A small image embedding model, trained from scratch: 1.97M parameters.
Rows from block 4 of a small image embedding model, named by matrix and row number. Rows with one number belong to one channel. Each number is 128 + 24 x the weight over its row's rms, rounded and kept within 0 to 255. All counts start at 0. Numbers have three digits each.
After each channel's rows are labels from the 100 images, of 14848, where the channel reaches its highest value: "strongest on" is what is common among them. Only what is clearly more common there than usual is listed. The data: capsule endoscopy frames (Kvasir-Capsule). In brackets: how many of the 100, against the usual share in percent.
# convs1: first pointwise conv (model.blocks.4.convs.1.weight, 288x160x1x1), inputs 0-53
# convs3: second pointwise conv (model.blocks.4.convs.3.weight, 288x288x1x1, transposed), outputs 0-57

convs1.214:105136089102121163140133128104142117124123122136128121119147117166129137087117103130115158134126097119131148109149137134148143078132120128142140108126146124110157
convs3.214:096096136087129168114145112110137125122155144131109143154121153097134127104109149113116089084140105128104136116131131132127134155120137143128140092114104138119125192133091153
strongest on: finding: blood fresh (72 vs 0.9)

convs1.37:122135130125108127142113076144149157096111100152094154104172169108103135129134151136123137106107123130158127104123098105137129125126148149100103113113162132088150
convs3.37:151137154129168113127120126115134134110147090131158138125152118132112110145101112107103099098149122100138131127156126123126142121104146158132118139105133098116148176171143124
strongest on: finding: lymphangiectasia (33 vs 1.3); finding: foreign body (25 vs 1.6)

convs1.110:135109068137158092148130132117089151083135126152129131133133090102127161120134106114114146054149083131104121116142172094174100082172136110136137124182120156147132
convs3.110:127143129170159123130111111158127104155143174108105141125167167143148134159131129124118141142087107137137105161152124122132072126108092128162143146168126135153116111132158089
strongest on: finding: reduced mucosal view (89 vs 6.2)

convs1.229:177121151104125155087185128119113114108114143130172148135172102165165063125066126124150178123134152142191078117131109114148126146133118166124126134160131135145182
convs3.229:142154129158115092142106078133154139118103124079146092130145124136124139105112122114130107089146085136157112122086130114091136110128201189127081115139153183155137131135138089
strongest on: finding: angiectasia (64 vs 1.9)

convs1.227:111111122189098118123085138121145121183141095137103146104139102151095167109163158117171142097112172166093084159126115121095123148124153121162153123132133112132098
convs3.227:102089110124128164131107155108121155105134170134114113115117135105115120174131106073145108151077117128093124107144141162134187164145151088091140087129125112164141112122114120
strongest on: finding: ileocecal valve (48 vs 8.8)

convs1.23:120129146142146116134091156132124105100163158177122146100136109105135130131158101133106166120120185094126101130152158124165108129119117129145137091148125142178124
convs3.23:156137145138119122127098121092153086162104142092100122113082123156108153114097096126125147151110088152110115177148094128098130162110070134111082064159133099097147118145124153
strongest on: finding: reduced mucosal view (48 vs 6.2); finding: foreign body (33 vs 1.6)

convs1.150:108135085109113153140153146100179128164094128133122058134119140154145099150095143099134106141101151133121146107142147141130124128164141095111129150153142081140133
convs3.150:087135141132112133086123169152122115112149152126159118138158113138155161076100120127147128123113123113137088123103123099144133171180167126158164124104118127144154168117126124
strongest on: finding: foreign body (26 vs 1.6)

convs1.56:157138174140124126159152116100098156157149129150184101117131116141114147128121137117112144107129126155094128140153132093147124124098103130123116148189130097115052
convs3.56:089047126056140104097104126088110121087089101131132119114094128122123092141171116091113111168104172132122099101096130123124138129141093057103123125144135139122118129128105116
strongest on: finding: foreign body (32 vs 1.6)

convs1.116:120119110152184136154146161086127134166138106111141112157114178122107167127095126117132103162089146143181179120152105169141141124133159170080150135102140109156106
convs3.116:119117187109151167085123137141083156054089106085125093104146081138124135125095133140157111119137163143118101136156088125145116124140081122139159145101145122175142115078119143
strongest on: finding: angiectasia (36 vs 1.9)

convs1.34:125125110142134133141070157146123171143101095135146140158101130185135100106118183125095121121153117121195084104156172133125139122127133148125146159108104110103110
convs3.34:179079107165124164140136134118126112127130121125141111130080108122184120116124127146149172136146163109129147107161146146165114117162097124100121155128095115134132147118128109
strongest on: finding: pylorus (30 vs 3.4)

convs1.174:124100106125132132161154119152110141146162165129138166138127119109133118129119144119088093146136150137127110156127141105137105115106063149110121101142102114124158
convs3.174:124161122126125179146095110146092172099105132095130076135131115121124099153097161103130116116121147137098117160155131150139154090112142123122135131124120140160115108114124110
strongest on: finding: ulcer (29 vs 1.6)

convs1.261:139152157107107119122137154136084151090161123110113146097176134094141117138130110134118104092143143093120167120139142066144122120150118137097120130130126126142141
convs3.261:147167125176137122132133099094150095112114106128210127110131119120123137124173164133107109147127180135147125138128143100097121203153155115152100142119151144092127142109120102
strongest on: finding: lymphangiectasia (29 vs 1.3)

convs1.11:129073128098128096130128130103157123140111171141165157090151098112124136129153111144149086130125098108143103144173108134130135171114133108127112079120161123091152
convs3.11:132120154108131132130162152107180124163159101134133139163153115129095137148090137148204142135138144166120127134158085173101116145149136145153140115107137092112117171151108157
strongest on: finding: pylorus (38 vs 3.4)

convs1.191:119174105076141147099133128104138113117130161131108105133106169144091122135120079095118090107112124130098136140168146155134112081146171146138108131138139118092153
convs3.191:174112148111134153145125099097155124161098148089121137113099175133143116131120087142169125115158131116153108142131090110125151135117088099123119123141140134144100095132128171
strongest on: finding: pylorus (55 vs 3.4)

convs1.111:146114106113155182106111129120121123101125123088156150122201121123160143103139139121106163140112149106113135150134096160146128114074118116126099137149118093136127
convs3.111:108143126131133162114138144148125133129089111159153111157084147090119115105097142131147097127115120138137123135134116160103116158118155118083130045090134123152139126133134162
strongest on: finding: blood fresh (42 vs 0.9); finding: angiectasia (42 vs 1.9)

convs1.155:103066129148132160130160157128160103132112195124131099129128131138113179077152129145144132087109146156104157145113103113130144103119168109173146130148136135145136
convs3.155:108129121211098141119120134130085132189129167127143133136100142114103150111086155137134127088150148133161119140131148140150140125131150115171136128167099107128130128073127088
strongest on: finding: blood fresh (67 vs 0.9)

convs1.121:128107160119110154128119139093136102172114174143110086128101143103092184118128114102104143133170128115101145075087089127106138137122102140117137077078115113135118
convs3.121:141106125108137182136133154141099162161144103133128106147142159145133128114082130146119182161106179109063174134165137091126122160167119146149099116163115173111151112145140149
strongest on: finding: pylorus (39 vs 3.4)

convs1.180:131129130066118121110148118134127113162087096104133058106131109126163150146078142135101109120158142110117123156137133152200136112119089165153172104116103117146101
convs3.180:176130115132110117130155127133115102133129101129078061149175100141148133183097131128139112110103083143120130096143127135074136130151081133101107127124141155149096116142090124
strongest on: finding: reduced mucosal view (34 vs 6.2)

convs1.96:133135098096114136142147125128124067128109138130117140158183089120105145066150149089187096115126164106119129110119111118061119105146143123134078086111128125156133
convs3.96:111111109156107177110101125083127113124104147134138117120117150152143153085187143143126116149110120093107135106157106152108126117085129107094130166091133130131131127165140141
strongest on: finding: ileocecal valve (40 vs 8.8); finding: angiectasia (33 vs 1.9)

convs1.151:140099125134124120147169090132115134145111178145130128072121116069143158175105085142091132090122119138129159121181143113141131098093151093117086142129070127131129
convs3.151:105118106173154128145132119110129157135149124137163162141149166086136132110117093115155110134100134082124125176082126153167136117125163154105158108116089171128148125110149130
strongest on: finding: lymphangiectasia (46 vs 1.3)

convs1.173:136122152141140090058106163120117174106133118158142109134121138149136138106134099120128146096148160131162108156100122127165120136178120101114131124145116104107111
convs3.173:130099082094178142119154155127099118121102063142108106151130095142111130119124157142133151130112146137127104141184153108179107129156097102130100107152142120128179125140138111
strongest on: finding: angiectasia (72 vs 1.9)

convs1.59:175111122145162108115112162107109157127138163138150116099118119138152115142081191146117136114120104130118144110177148144093154114134129122128146148122152105147134
convs3.59:131096179109131105157122137126130143153120104108135114144096126152135129096113109154115128121142114136106117141151109139123124097163076154168088086134107140148092158179093114
strongest on: finding: angiectasia (83 vs 1.9)

convs1.220:125120159105099116095105148141113136121143103132133129083161132161154128076165102112148091150156174127160133151138136139139087126159167123153131130177068108153112
convs3.220:132115115129089113108121149087116130089142125138097116155112161110122133100103119112137090132122097091126149120111145131118154118159132094112124118161170133104142155107113127
strongest on: finding: ileocecal valve (33 vs 8.8)

convs1.228:140164125144145180119147162094147093104139162095107124154109138103125115116120168090109120097068107111103100132097090139122168101104108096060112131117119130136122
convs3.228:133113109104122127136149159099114105179146140143142152139089112102151119116128125082142132165110123072102097101130094128138164156124104147086127116155121143119147120112144135
strongest on: finding: pylorus (29 vs 3.4)

convs1.264:148087133138154190120126138117110143134093100109134143110105132157095152137124145144096116148194128120131139111119106114131155057098140122097127108102134103150142
convs3.264:129127161078127096158121120107147145148138102142122118117171125130112142112096137120131161140100184129100126146131192154107085141152125105154130170152132143159107113101150160
strongest on: finding: ulcer (31 vs 1.6)

convs1.50:151117122130191115126154105149125139131101110126121079110135152127099146111043117146090085090120147132133159127102149122146143154187098145127109123152092096146125
convs3.50:092115214121131154151128146111076107098149135156160184107143109168153067124117181165120139105118137098155131127153054110158085162150158114151126098163117091152151121092141132
strongest on: finding: angiectasia (65 vs 1.9)

convs1.152:144131142134155130209142142084147077167180129097130111138131154143087112140148155133111092150129143138135135150154086128122169138108098140117113104129122091131124
convs3.152:112120091105121146116113143129174105134062134112130148127085143071165159123147161130087119149109169134150152185141093151110132089140105142126157122129153170116100157175062138
strongest on: finding: pylorus (28 vs 3.4)

convs1.182:135110115102112134130163125101135102145126121094119180135147107107148131136166118113101109162145164106124153143113152105150133121132068142101147034118129125139138
convs3.182:132136124168090112138150093145146095150133141136107146136116126143153102140148146171121150135088159106121120114153103091155160119137177142131121125166113110113147160171138128
strongest on: finding: blood fresh (29 vs 0.9)

convs1.73:123111162170144082154105155114156114113129102091147166112133109215136161148132165094128144128142071141121123101137155112130164128121136158075147149129100116143140
convs3.73:165093127090118148163114138163143186113124176131096093109080097126154129138144132115156152140156121122182104167127150125155144079115116124160105128096124130130078137146095156
strongest on: finding: ulcer (32 vs 1.6); finding: angiectasia (30 vs 1.9)

convs1.18:151133083134154179128124135110152119087173119103111101157126099150145144128095136133164131155131136093132166150115157134119124113088108122099108140159127113129172
convs3.18:135108119104156146126096110114118130100119129115081058121154107173110135121095162097106146112108097096114122147121132096145103114131096082142110103083161109117116109146141118
strongest on: finding: pylorus (28 vs 3.4)

convs1.102:131155148134097129142109164154145173084120119154086169112149113102164177131130171142137140134124105099147115125129146115160122161113147141130110102122133144112161
convs3.102:124152140073161116168136172130121120167122106142106166144142108071115114128134089110169117144130159092110151100128135136144128114146133144143147164134106125124156145095129145
strongest on: finding: lymphangiectasia (28 vs 1.3)

convs1.61:088118109172140119137126112115140143135140160136157153147166149120112101147137106136161156089161141120147146104151115082113141105125116136131095147119130175133145
convs3.61:140103116127129123112089112162115146106124139163170133069141134142151135107158128137095156110148147144095129117164160139108118128138189155141130167121146128113079136112170100
strongest on: finding: ulcer (45 vs 1.6)

convs1.60:085059134099158164116150135174137144094118174122110115148110161163128127118122133123125113167077159124141134160128139121141136128130162121157101159154129119111137
convs3.60:169147134121142105186126085125124147156102135102109109137134130162082092132121077127177160152104148105102135129090100133101123132116125165113092143127151131159127091093152112
strongest on: finding: blood fresh (39 vs 0.9); finding: angiectasia (37 vs 1.9)

convs1.166:127135185106146096134129105153133146145097164152146134110079121132130107105127147159110111159134129135109087146140128130128137154102117157104112127143101129132096
convs3.166:107151139165146135129136126137157145151117130100117116140154070151118147139121156110104118160104162126163129148134130104103115125105109148119139130097139156162138106125126187
strongest on: finding: ulcer (44 vs 1.6)

convs1.90:162123143127139119116138145104114110119143137158117121125094168136147156144113130112125092101160144141075105132148115160127121146138094158109156116140112118119114
convs3.90:094111090085090119121110149107131107153154150094147111123141125101108160127121128147122094158104123108122106147119083150183145113132053118144134085129099118139122152094088101
strongest on: finding: ulcer (27 vs 1.6)

convs1.143:098121110085136129095165147087114124159152122147124135125108130159103185093105124104112115129082151134112102122140095112132168095098166112117116152113115126128140
convs3.143:145117126119128122121106135102123150118145117095107124083152114077137115112124128097098172153101098130106136109152146105092122087121101071129108138122094168118117136102098066
strongest on: finding: angiectasia (47 vs 1.9)

convs1.273:114123135116133124116124165163136124122097108132143128102157114139114112107146192193104153142180081111144119145150111158137140118145120117147168115116140136135144
convs3.273:139144132121145150160116133135113155118094116121130110127108121126103112103111120146093150098132139120125144163107130146137139097137161144183084133105132144118100086116103126
strongest on: finding: pylorus (45 vs 3.4)

convs1.256:134104149183151141116133121118114098107097131097106066144112130172176173117079108092112070096158114150125126146131102113124139122149133130110132162143162092145113
convs3.256:146159143100163104146121106160097127098135121133106106108125101139132107161129128128139108152133133116111144125163111088131088108167093156098124102110145094123134154118108131
strongest on: finding: angiectasia (36 vs 1.9)

convs1.235:132120095134161125119108130108134125105147117126107137162159181143075170142126138160095143118138131097162099165096103115136129122099137116120132149134150088131176
convs3.235:152128108116136176142089146153113170134078123136126153108133105070113127149115165123085118097142138152103109106182154151124106079161139122114173102146148145148121190135128166
strongest on: finding: angiectasia (70 vs 1.9)

convs1.157:123112144124122124139173167123148136166135165157110121119107097097156137074147114102168105094148144121093085142152146146112100140121109088128122142168131147126123
convs3.157:127153119112142107125108111159122167095156121131110135130153108150111113148104110103139146142174102140122102128119119146128120146151141128086158147113149149106086145129146205
strongest on: finding: ileocecal valve (32 vs 8.8); finding: reduced mucosal view (25 vs 6.2)