Rows from block 2 of a small image embedding model, named by matrix and row number. Rows with one number belong to one channel. Each number is 500 + 25 x the weight over its row's rms, rounded and kept within 0 to 999. All counts start at 0. Numbers have three digits each.
Before each channel's rows are labels from the 100 images, of 14848, where the channel reaches its highest value: "colour at peak" is the nearest of a few named colours to the mean colour under the peak. Only what is clearly more common there than usual is listed. The data: capsule endoscopy frames (Kvasir-Capsule).
# convs1: first pointwise conv (model.blocks.2.convs.1.weight, 160x96x1x1), inputs 0-95
# convs3: second pointwise conv (model.blocks.2.convs.3.weight, 160x160x1x1, transposed), outputs 0-159

colour at peak: pink
convs1.62:494493472523527507477472533563526513508451492496474470527522486514511474486474520517543460491507512509484528525485478496500497478499494479493514472463506500484516497543471486448459537537496524519489516525469507495520469540466495520451528511487512494544521518520508499490487540460502456446
convs3.62:474527518513476482521513541482497484457501505507542495539497500491471466501488488462501485484502530557504481471487473481486447500500474471484529500506531489518471504507490523517483500493487465491463521499507483441491544536481494474519458493501538539523505474470506462522478498522508473474482482485523513475444474529496505515501512492453480504479481442508528493514484483501481532449457498477487531519501480474496484562444540507500482499477498523473510452532496496502498538466440487

colour at peak: yellow; pink
convs1.135:556554459530517479493470535527499505484524497466525482511539519542456502485468553519549503495459490522527485505473487513507495494493531504500466507496501538493518532456495482456528476515491504518497503494529567486462507463472474513498505542523478470513502495518493491488485503520510472486
convs3.135:478455501523506531479520512513479481517501538482468489505503492533511523493538526525541469506496504466449491517503505494487543500494531516473490549554456528485473471541486487468494475523490529488541479486491504529509476494498510549481527512522501514495473497504478561461532487513513499500478494512451509498531519497532481485518496506522496536493507508503486481476480500504528506540521439498478483538496513501515468499553459511521522489498532491484549493560502545468528514573500531

colour at peak: pink
convs1.32:464514473478493531493499513511477529488509479474475482521414482550510483531468480530513561517545512471503529531470511500496445516502539476494510475499488489530501475512487481468482517517503473502476518479529477493514460531491511470519471501523504489547539501530505511464527516518504482518
convs3.32:509565541476490533513439522496527506499436473538528531526492511545472496499482467473507458473503514513471480512491479474545507514508505511486516466561465496482514532515488507506480506501508529541483502479497464505490490492457507522527475476560496508451484458529511476487470486492477468496503507493529488530473475483468488490495516523527514486553482504487474479479490533451526500488499534472498508476498502503501543518472527512496538482519504539463462475468467491532500465484505511

colour at peak: orange
convs1.78:464493482477491515486516528495521493526543513508531482489464489558527529507510550499497538519527480488482485488555504491524439445479490516482501465511496518476504527493469513548537494494493476504529519485506545490548499540452525502494470484495529464515507495467485544504518501493491485473
convs3.78:487470505499479494479556490508473474508506506503524497525517479478519479491520533509543491494526496501481459482520506509486478525508560464543474488504464491486492548513521512500487497498532501526498483508516516530487487490499538567537418518516539505472504520499490501459477457471494528556496516505507474511547529484506489516509514491505458530501505522504475494533499465501495529570553493501506493524525515509536478500515496505492533504525506500494593463490503507470506457502514503

colour at peak: pink
convs1.157:475515509530479567470481527518485502520485482456481495513494504499512465481487478521489513480525518491477510475538510491480510494497513505522553515481516549507527517495500500541542488510465477503557510449514518489534462563466512531503478529538499465497473493507486489499503525543536458499
convs3.157:515498498498446534479542510465486491529510506459492516522564497483492509507483505497547489546487513497518601487473484501534474512516502526505516525478490515457484473450484510503509469496523528479488501452511552477502470508516539538500496485470458488486497528515500529511503512517495521512551448493483532474489472525524485496497505482525543517533545486505474498493497530528491525472531460463488462471495518496501542485530528488484540516511486507466497489497476530522508492520488480

colour at peak: orange
convs1.57:476482505510479508505502529499543474515502468449517508510480518507474538475490506487483500527513489511497510522480488503481527490513569509525479515500527505553476474517500491488498505520528545497547516416513530500512505523503492500460499428503456505494495526496493551542509459504521523521
convs3.57:486511539540507537501480533472485525471508477507521495493507497542522486479469518503503480538525521510495521506507526510519500492487497480489516499509502491556440496490479498481510479509507558515517519480522480515501493488492525451471549516461506516545480498511485498463496525535538492483482546513443515523521504549512501479549467481520500512458517509441515516486541544503508512497511486492519501500452493430491536507499448529481535450538485497512526508493508520524461480480523537

colour at peak: pink; yellow
convs1.8:474545516483488547506485503503531532461490455523495495491462444488525476496448512515489488506485508459504517496504479482458505506496464500550500493481469539533497515463499508505427541504470500464529502491511501482428468520497514494490464497514477510520510508482541505483509530508487480496
convs3.8:550533521517498496563488526484487546490493486503498499529500516519531510516508513501477462504512476488546513518494500490565469544474511478513530481468516460483519582478515504530504470465496461499503550496481523487463528489513499488499512488506496488489485525502560485552446526539491525486483475501514470506464485471444509522501485491490477464500494476487471496508474519463492521479506539522479523527524482467534509504480528471535473505498467492475483505505471458534498514524473511

colour at peak: yellow
convs1.114:520446513506490508474495539540497511514465472502516504475464477507500515478482522463500502515480543458471505480526473515489504526482522480547481477488483545465539507522469511541500494521491494468503519482489558424515523505519482523507485538507542491521540509504522467476513530492498468501
convs3.114:530510528520513491519514475523544518512500471495505465497493494490470521475540510512458504496486495513515520495495469504516477538497479499540496499482518462527519501518516489505488524467503441501499493516469509488527539516535507504512523460489517477490532525469530460532457486499463534501514460493529507514494503444421524515496479517436477477511513504505523486519510460505472489476437545474495494514573494484502502484467540472510446511483514488548479517513523461517500500490474528

colour at peak: orange
convs1.61:501506510494495502536477498509527521501490483507467531451458531504480497510440509523479518501481530514503483496450490494507516517493531481495494498600504487522479490508523502454525508460483472478473521463489469530497495494456501466541455508470487468503502540491497504471527512537520510520
convs3.61:534488507545489460501504457512463476521499527464503495467523485506485443416491486477463548519495477496503530498468475541521504529507472497534466475442499513502521483492519498472484460498446482443488517511458474476485474519510492457507509496475514497524529500525513509499524472512514493536493527502496512511502504504503486576475454494473458496475514482511464483519490506493500477509474472462471495499490522526441476487509498498471478512489537485484497507477523467472547505498499501

colour at peak: orange
convs1.43:463492509482506498521520524512484490563521497496503463507497531476532461464472533508449548495498501481494494486439517469479527516513545491497539477539526490509483459528508503482488484486488511485512509459477521452497534497512482489528505516463466454486496444481493512543508514507490528478
convs3.43:488474509505473470506499456463510444479547467480489439523496501436501514481462498528484504487497497479499483465481480484476450491491505538481500460482476531508496502523446510521496484471463484530508500535504438499524494493489469485511498535496476464513498500489440547544515488492488487467550490485478521479498524496473491496499526536481514456493515487504511491495531515505474504480481528491434475505519483447535514525536505553497476486502481517517480471502553508488502512489502492

colour at peak: pink; grey
convs1.128:505493534447535536502470485494548432485505504487501504488533548514471491511491487526474543486465483487494489475515477506480518513474517523546483491518474506510528463498545515503518486496484517509517518447486508473519470557513501450535462483508489548498480503480519497546515509476504498521
convs3.128:523507497476506496534504535451536532543517523529517493527530523471471532529500492538531490474533518511533540486488492496558511479501568511518543474503475532493508551532512515490546485493449498539524492519525486485500533514494558489514501501464500530463475504514481469506490462526496523497494463518484510502519460533443521476503489515528479513523473533516516490452475484486476482480525521501526528531528522500496552516521456474504518521500497479479493515512492479517520516518503535

colour at peak: grey
convs1.138:505505464476507491461538561543501445449530475470505514506473478523483515536494496436505491528500502483461512499516507488494482499492530512532516526507510493542478492517482504488464473490533517490542520459503491521512490503473488514489515471459503456500487520521493567461497480509526529508
convs3.138:516455484506481479530492466493501540534507484506505469510506461449486513514540510484457489536445494515499540478488525527501493534502526497495523508475512485503480467491508510497484489490516490489496523516446544487496499472500500499497469483515503462510533505502517482520463466467491522502490499453511488509484471433493507488478523497444493477495475556536537518512483457519466504497454517445495458479482571489449496469535547484498504519488479485530462490525473472487485484519491510

colour at peak: orange
convs1.116:489499507501514473487484477553491506549497525507494516497529480454505472484501556517499528531512477462491474552496499548487491537525498484482508492519543501486531504505493510502534508501507485469428489484493515478491520441492475501539498528504518557506445519527538487497508494499524490458
convs3.116:522496503483567511529472490523493527509493533481489487508486566500490545510527493544478531509504504496511535458450467516445510508486507528481484509481499498487517487533529490509468531514462512533528479480478512561474488481496466438485518484528515498509493505484501527528516514492487513544517531505518495488510472545508447484504507503503501510517525499476467549509503535542541465484503525546501516511461521497466495555559540492508507490513474537538497491492478481485503513503474483

colour at peak: orange
convs1.6:588511529535523489502471483477490540500540491516552472536505534465481444500484507483511477476501494513502527479489511508556483506517471499500505496485526490464512465509481499505476505536524465505505489489498500483475483530477502439514497495483502537487495492434505482506484506495560501498
convs3.6:519511504510509488462507503493459511510517511519482516549485499504482499434506532460481521511439503518511518493486493460467511460517496491469498500520543471499548484480496470501496507499488503487553530458499510538539526483495446501512513520461537492456518545563502542498495525474507490469510529502511523504496492519507522493471460455539514460496538513507498510510527530510511532493470501447523493506471468475487499468548555503492496535517542516533479483517526510482523477478496519

colour at peak: yellow; orange
convs1.113:508504498470505496474535531501555487454494470484491536515427523477473498476508514458449493559487510460505491485514486484473527505513544508531469522484534513539510477520506498516458509540514492494507520467493538469500540504469494505506499527477520496453452493506531485511519503514489501511
convs3.113:467523494490488527507492511509477542497511494483488519499511477557499502501444533520514540483475527487539520501541541505460537478529512484465500540543503490525521480463498534483511512520525473505485484478529518541480465526479540483490538518509494504510485564553500554485523554502482495478472525512478533522541521496478509486491503485528489507463496505458492497498495554518506536526482508523515526516436489460482501521521470523485518470506535509481506527475478511500488546496535491

colour at peak: grey
convs1.29:540508501485536509494501462478527490452545507493483526507521537492504526489499497491514529502481538500491488507517510537515538460513561537559452500511516500513503524477542512503477501482527511551534515499481517472493497477471507485515515474563511519530449499483495529523529530488488495538
convs3.29:521557519453504506518487535494471487534516441497470467501478513525507512512471450491503516497534497487475508505487509477488512488527526447465477431552505439499503538537518460502527531455498512513530474523492526465503499522493500519501496511497473509476505515500516488505496476467527537473493467472461463480502502496480469483533495551467516515476484539496523513513513495478485456521480465536464519528501452505513539507511492491539488459511495507444497484522484501495471492481510513

colour at peak: orange; yellow
convs1.26:467521549489494500505493517516512516475506512523499496485532509498475503548477486546512487430548545478465531486518507503512502509514481524451508562500520479507529532520509500491446507506511500553482518480499462551507486503490502505504444480458513536517504458471512480488474505492486485498
convs3.26:490528474520512484461506500458512503482492528503454492520529484480492422500506512490512512476485517512463497493497517507527505507524480493465507491543526533500476523474524557501457475507511541494506493457469507496487485489537514478480515538537537509498463539480500516503517524521505529480506484510486520533519531535510518507502517512472510500528493476496520532474491504514502444480428494501521503504522468489484469550450467542480480491488460532436518508499487507539482468447537512

colour at peak: orange
convs1.127:510490489491514483529495475473484534494491454487467504509506473496527505477557506523482533502476512506461524517513514496498479526509483495530544507463512509501534500476516494479480526414454533536509531522484482510505506539493527489529504577519499510483499553543507459514483513504490518496
convs3.127:525512491548457508473515508524502473498491492536461517484525435491541444476500515481510519511539539522498487506481459509527472435503524518519513499546501465504497507485519494520455479500535511490470519570498496523448512451509537516487493501487509518460511476517502500483488510521493477527473520511498544522496461517507521510521466507490528513461488519504456482530513486485442518499518491478526485488512485517508469505482484469509517539493505513477512536509477490476473461570468502

colour at peak: orange
convs1.71:489499444482507459480481546508465513519511507496528474483508471527465526467506515479454489504498519494480503499474513497482506479510506495501513484524492548540476502493486491495580476476483473496449484513464474498492520500480513505452517488438467480516538465494486467490474527547504471482
convs3.71:535509499478501521514480512512493488460463446463479468548489513521482469471525516519473516487465449475495513469511486511497485515518534491503481509494499470523500502506519520472472499504510502478538495443520536465522503532503497496499538491483467446515479520535509459496486485481505518518531510540454442502514505487489480487536504484459459477466532445456481530550517521495491460482449489532486475514502497516498491446488527442538486475503486504497484516497515488519477484534482479

colour at peak: pink
convs1.69:508473470485486515475502490442519505518519494486526451494525512519509462472523459527471546528486507465510499533452520425467513471511557463536502517514476524476481452508529501517490498474477502472477496508492508521488496471521488464473498492502484513548516505489502481466493461483510496515
convs3.69:525483517508492491499487496503493493486493522484526537438483477472516495447501476496477548475517511463494524501482464453511496481569521522489484494490484544510511533499497530514514512510451500503488492508513490466494499523500503524500460489506508477479504461548474496512505482512435516463540478490507473489490478534490492517490519539516466470482498505481488428496575514506485484470510500509479501552502495513476519455501483561510488509518493490488493497460459510542458545454511513

colour at peak: orange; yellow
convs1.148:495467486471499498532486554529518492479529469527492524494541526511533507483513490472493509481500500497493495509456515515491520500493485492527468481497506495530506476496524505467507500533490522473500514426486505387575498541478491507499498491489545516495503477511491472513504515476508502522
convs3.148:509530498483502495475466534508488436488486513517513538502489487491517501509473489516490498494481517498497477502493512481529513479446472522475518478514536540514439509511500507481473507553483511472495486476535467507508507538513498479470541528504490542517459489506487519489513529525494490480484561486464496503492500561539534508531530492563528486509499474442489505462508514485549529488495458522482523472451465516487531511493453529496565494529503479496496500529518514518483542499498524

colour at peak: grey
convs1.16:528485502468507516464519535506473499484524417524521536472507512517501561499492528487485493504499511532485488492473518501522450500511496527513471461449507480489554527495510486458504481467498512471542517478520543522492514493488526485502452504514520549485541470467512483511489476497508491512
convs3.16:490483480467471489470504444453478473506509541532542513472469503506493511491512447482556530497513458554474521464462459475474548490512485538516517504490523524490479483487489525514510527538506472487488548478451487474514472489469476458490476477476499515499499485492471483463483536511472460520508525542509505495511457521496502515494509439501502513512492514495545485541487481486474479497522469483542495495477531484539476463522486524504509512514498490501494462490478501487520516481444504

colour at peak: yellow
convs1.129:514536553501509513493479480531513539483511482533496504516472462502415497485471524558500471518472517513474502512488504524503497513513477509516457531513525510510507496525497493519490491533471511460485494451499510440493504457488503565482492460487508480537494470479489478503513519462474503516
convs3.129:485509476502514531526484527528571504482501457545480464465518495460500487489520438487510512460510494509503482513511467514531503457508546454517535462494556499516509526516531484474534533472490486496491504517472466497466549481478475482475521497530496494493486475471507452490459515504518502490484506493518467497489516504475501476487494427480499505504431517515539530507495483516482490513493536507515497509498470510539481479525512488503487470512454487512453483511460500541496472542490479

colour at peak: orange
convs1.10:498480503480542501497454533515511450535461491566524516462511484516554468455514478489528519483486530469470489485483485524518526525460505499499503462489521495506538508558470498494506475501470508501484506517479530492488480519506492510483505498499509476565538506534520527497515542520505486465
convs3.10:490518488461525515483424556491490495514496509480517534497453509551522536497514494496553510533483493469497495485494560488501504475483512494497504464487498498477530494508488467506514507488488487462482487489503498519482480488494461488538521494504463474515453458536482496504477458511489489485486543493498487481507475504527508505507502519550503513505485566518516499493482475517533482465478518516482489533523451537512499510481497515438504534521447586474506479475462516511489498473498468

colour at peak: orange
convs1.37:479502502512531477470469535546506511504512506531476511495492506494480540481478498467514489499490509502544480532473511509519497467477506501499478487522494472521522495534483518426491467461490496541475514544470522488460496502471465523439496519465492516506497478547520506423505512479476500475
convs3.37:487526514533474476540517486509516527474493481531490479505520466479480484490476496479494437501481492531514502491539524488509513541475506459490528533514503486520509485469535533517506501453550512489514541503491522449508516486524494518456473497478483470486537512456525468501432510483490505475516461500498480524484489479461558475480537476498485479498477492484533522505499424472493531463460503482528489473491508488532475476502545458523513454502522477484510498548483504524509509485491503

colour at peak: yellow
convs1.133:499482476511515511464480517497474515534464524483478516494535524490487504459489538499425518487485484448505483486430483464520544512499502472527468486495497497497522477490478476476412514490477493518458509524473529476497509529484495509513510539517488507507462513501517507506478470502503486470
convs3.133:546475505465511496503518525486533525525511493507481469536506473490506485545488452500468513454484498455491481513513501515470479486495525483491486480519487498534456548521482518493483492483485478455513463494507465503508515513575486500517548485531431513493474507499489519529481491533478501448551498489447494499486496469480500471502510537462473478514508512472484468469547498534509506454487546538479505495537472514513486497493480503512491492565498527493521520513524459517487470503506523

colour at peak: pink; grey
convs1.145:460485526499460534533532477486506508526517465501525475472494492500530496564468518511509543519486496444486543542542497489472541506463546503509518512516470467490488468470459500534488502462514469504501470482501551459507487504504516464518481516477499487492525501451513507511495514509476493506
convs3.145:441469505521520511480492499512491478524532472519478474474515482513485465517519555459521512462521464519492501514494521543475477478485540518508492489520468498543470488460503505502470495516480507524526479488505512536532493524501494494482519558467522471464492448493493488422470504475534476508516539529463523506490494502518525509467521475487494494479514483464508540520503500538522513485465469512481478454464539510488491480522491467483490548537448486508516517520541508485497491541471511

colour at peak: orange
convs1.60:481459484493529481474533491552519482516508524476506556480451473512484505497484518518503485540548513490481516506473512450526485517517507510476553504513515474546534479479492501482516478528516521495515530489463509464565499504456472508456502502496492476542503522495486529535523520497524521482
convs3.60:563511514472475491489504462505538514560477467510527489515536476456472442490467475493501459515458491503512477525480505482550512497488467530433516481477488492526491515481512546494494523506488476505452490496513491495532505520498486515521454505490502481506478534472525502468499492516498487489473485518521517480469458506540481521494516490485550549513472528507531480558513516498495490492491480450506499462496566482511486537449532487503488489461513483465496508498476501503487486471524505

colour at peak: yellow; black
convs1.82:475465499510530484486488469443502475487493505490508465572513501498464563496503538520498491503518500514533526500528537510530473469476504501524510499492453542469474483474492465508481539459514544526484502521506451484528501518511488504510497485508444533474501496468513497518484526480518466490
convs3.82:529486494504492484487562455469508550508507472496486491532519475444488523489474552501472526480499529499493514529481540479483530511509481533510518544500497492484507479500445495465492503472542500522509492470487524552519473465515511519485471498484507505515507490482501508514516514532498501503516452494481537478539513488564476452525524514548544463498545509504543504508505501494457491516542505438465519482513530486529523507512496507507525501501542448510501521466524479499517460524493503

colour at peak: pink
convs1.92:476547494520491484495508516500491494496509502477526515473512545517540550476520469526526521493544486499490480523514522512495520507457510500510495478482518498481468476533439477500504507520536495491480472523490475448487477550547505499462489517508490513519503545493554537487452459505546476503
convs3.92:509464516507525502505509472509486486517491505468525482554485507473513507477495499497447479465526530487535505510480459456487523495551507483478483534484504484455504514497492480516553487509511484497445535537517497457497540508450554543541498496460519524505499485515524533481466471490487512505457483535538496494461504478456506474446500487437474511526492512495456480456467505465525528501515516500509497505511473533471503490508502484498543522470482455519488494520528509496493515461503486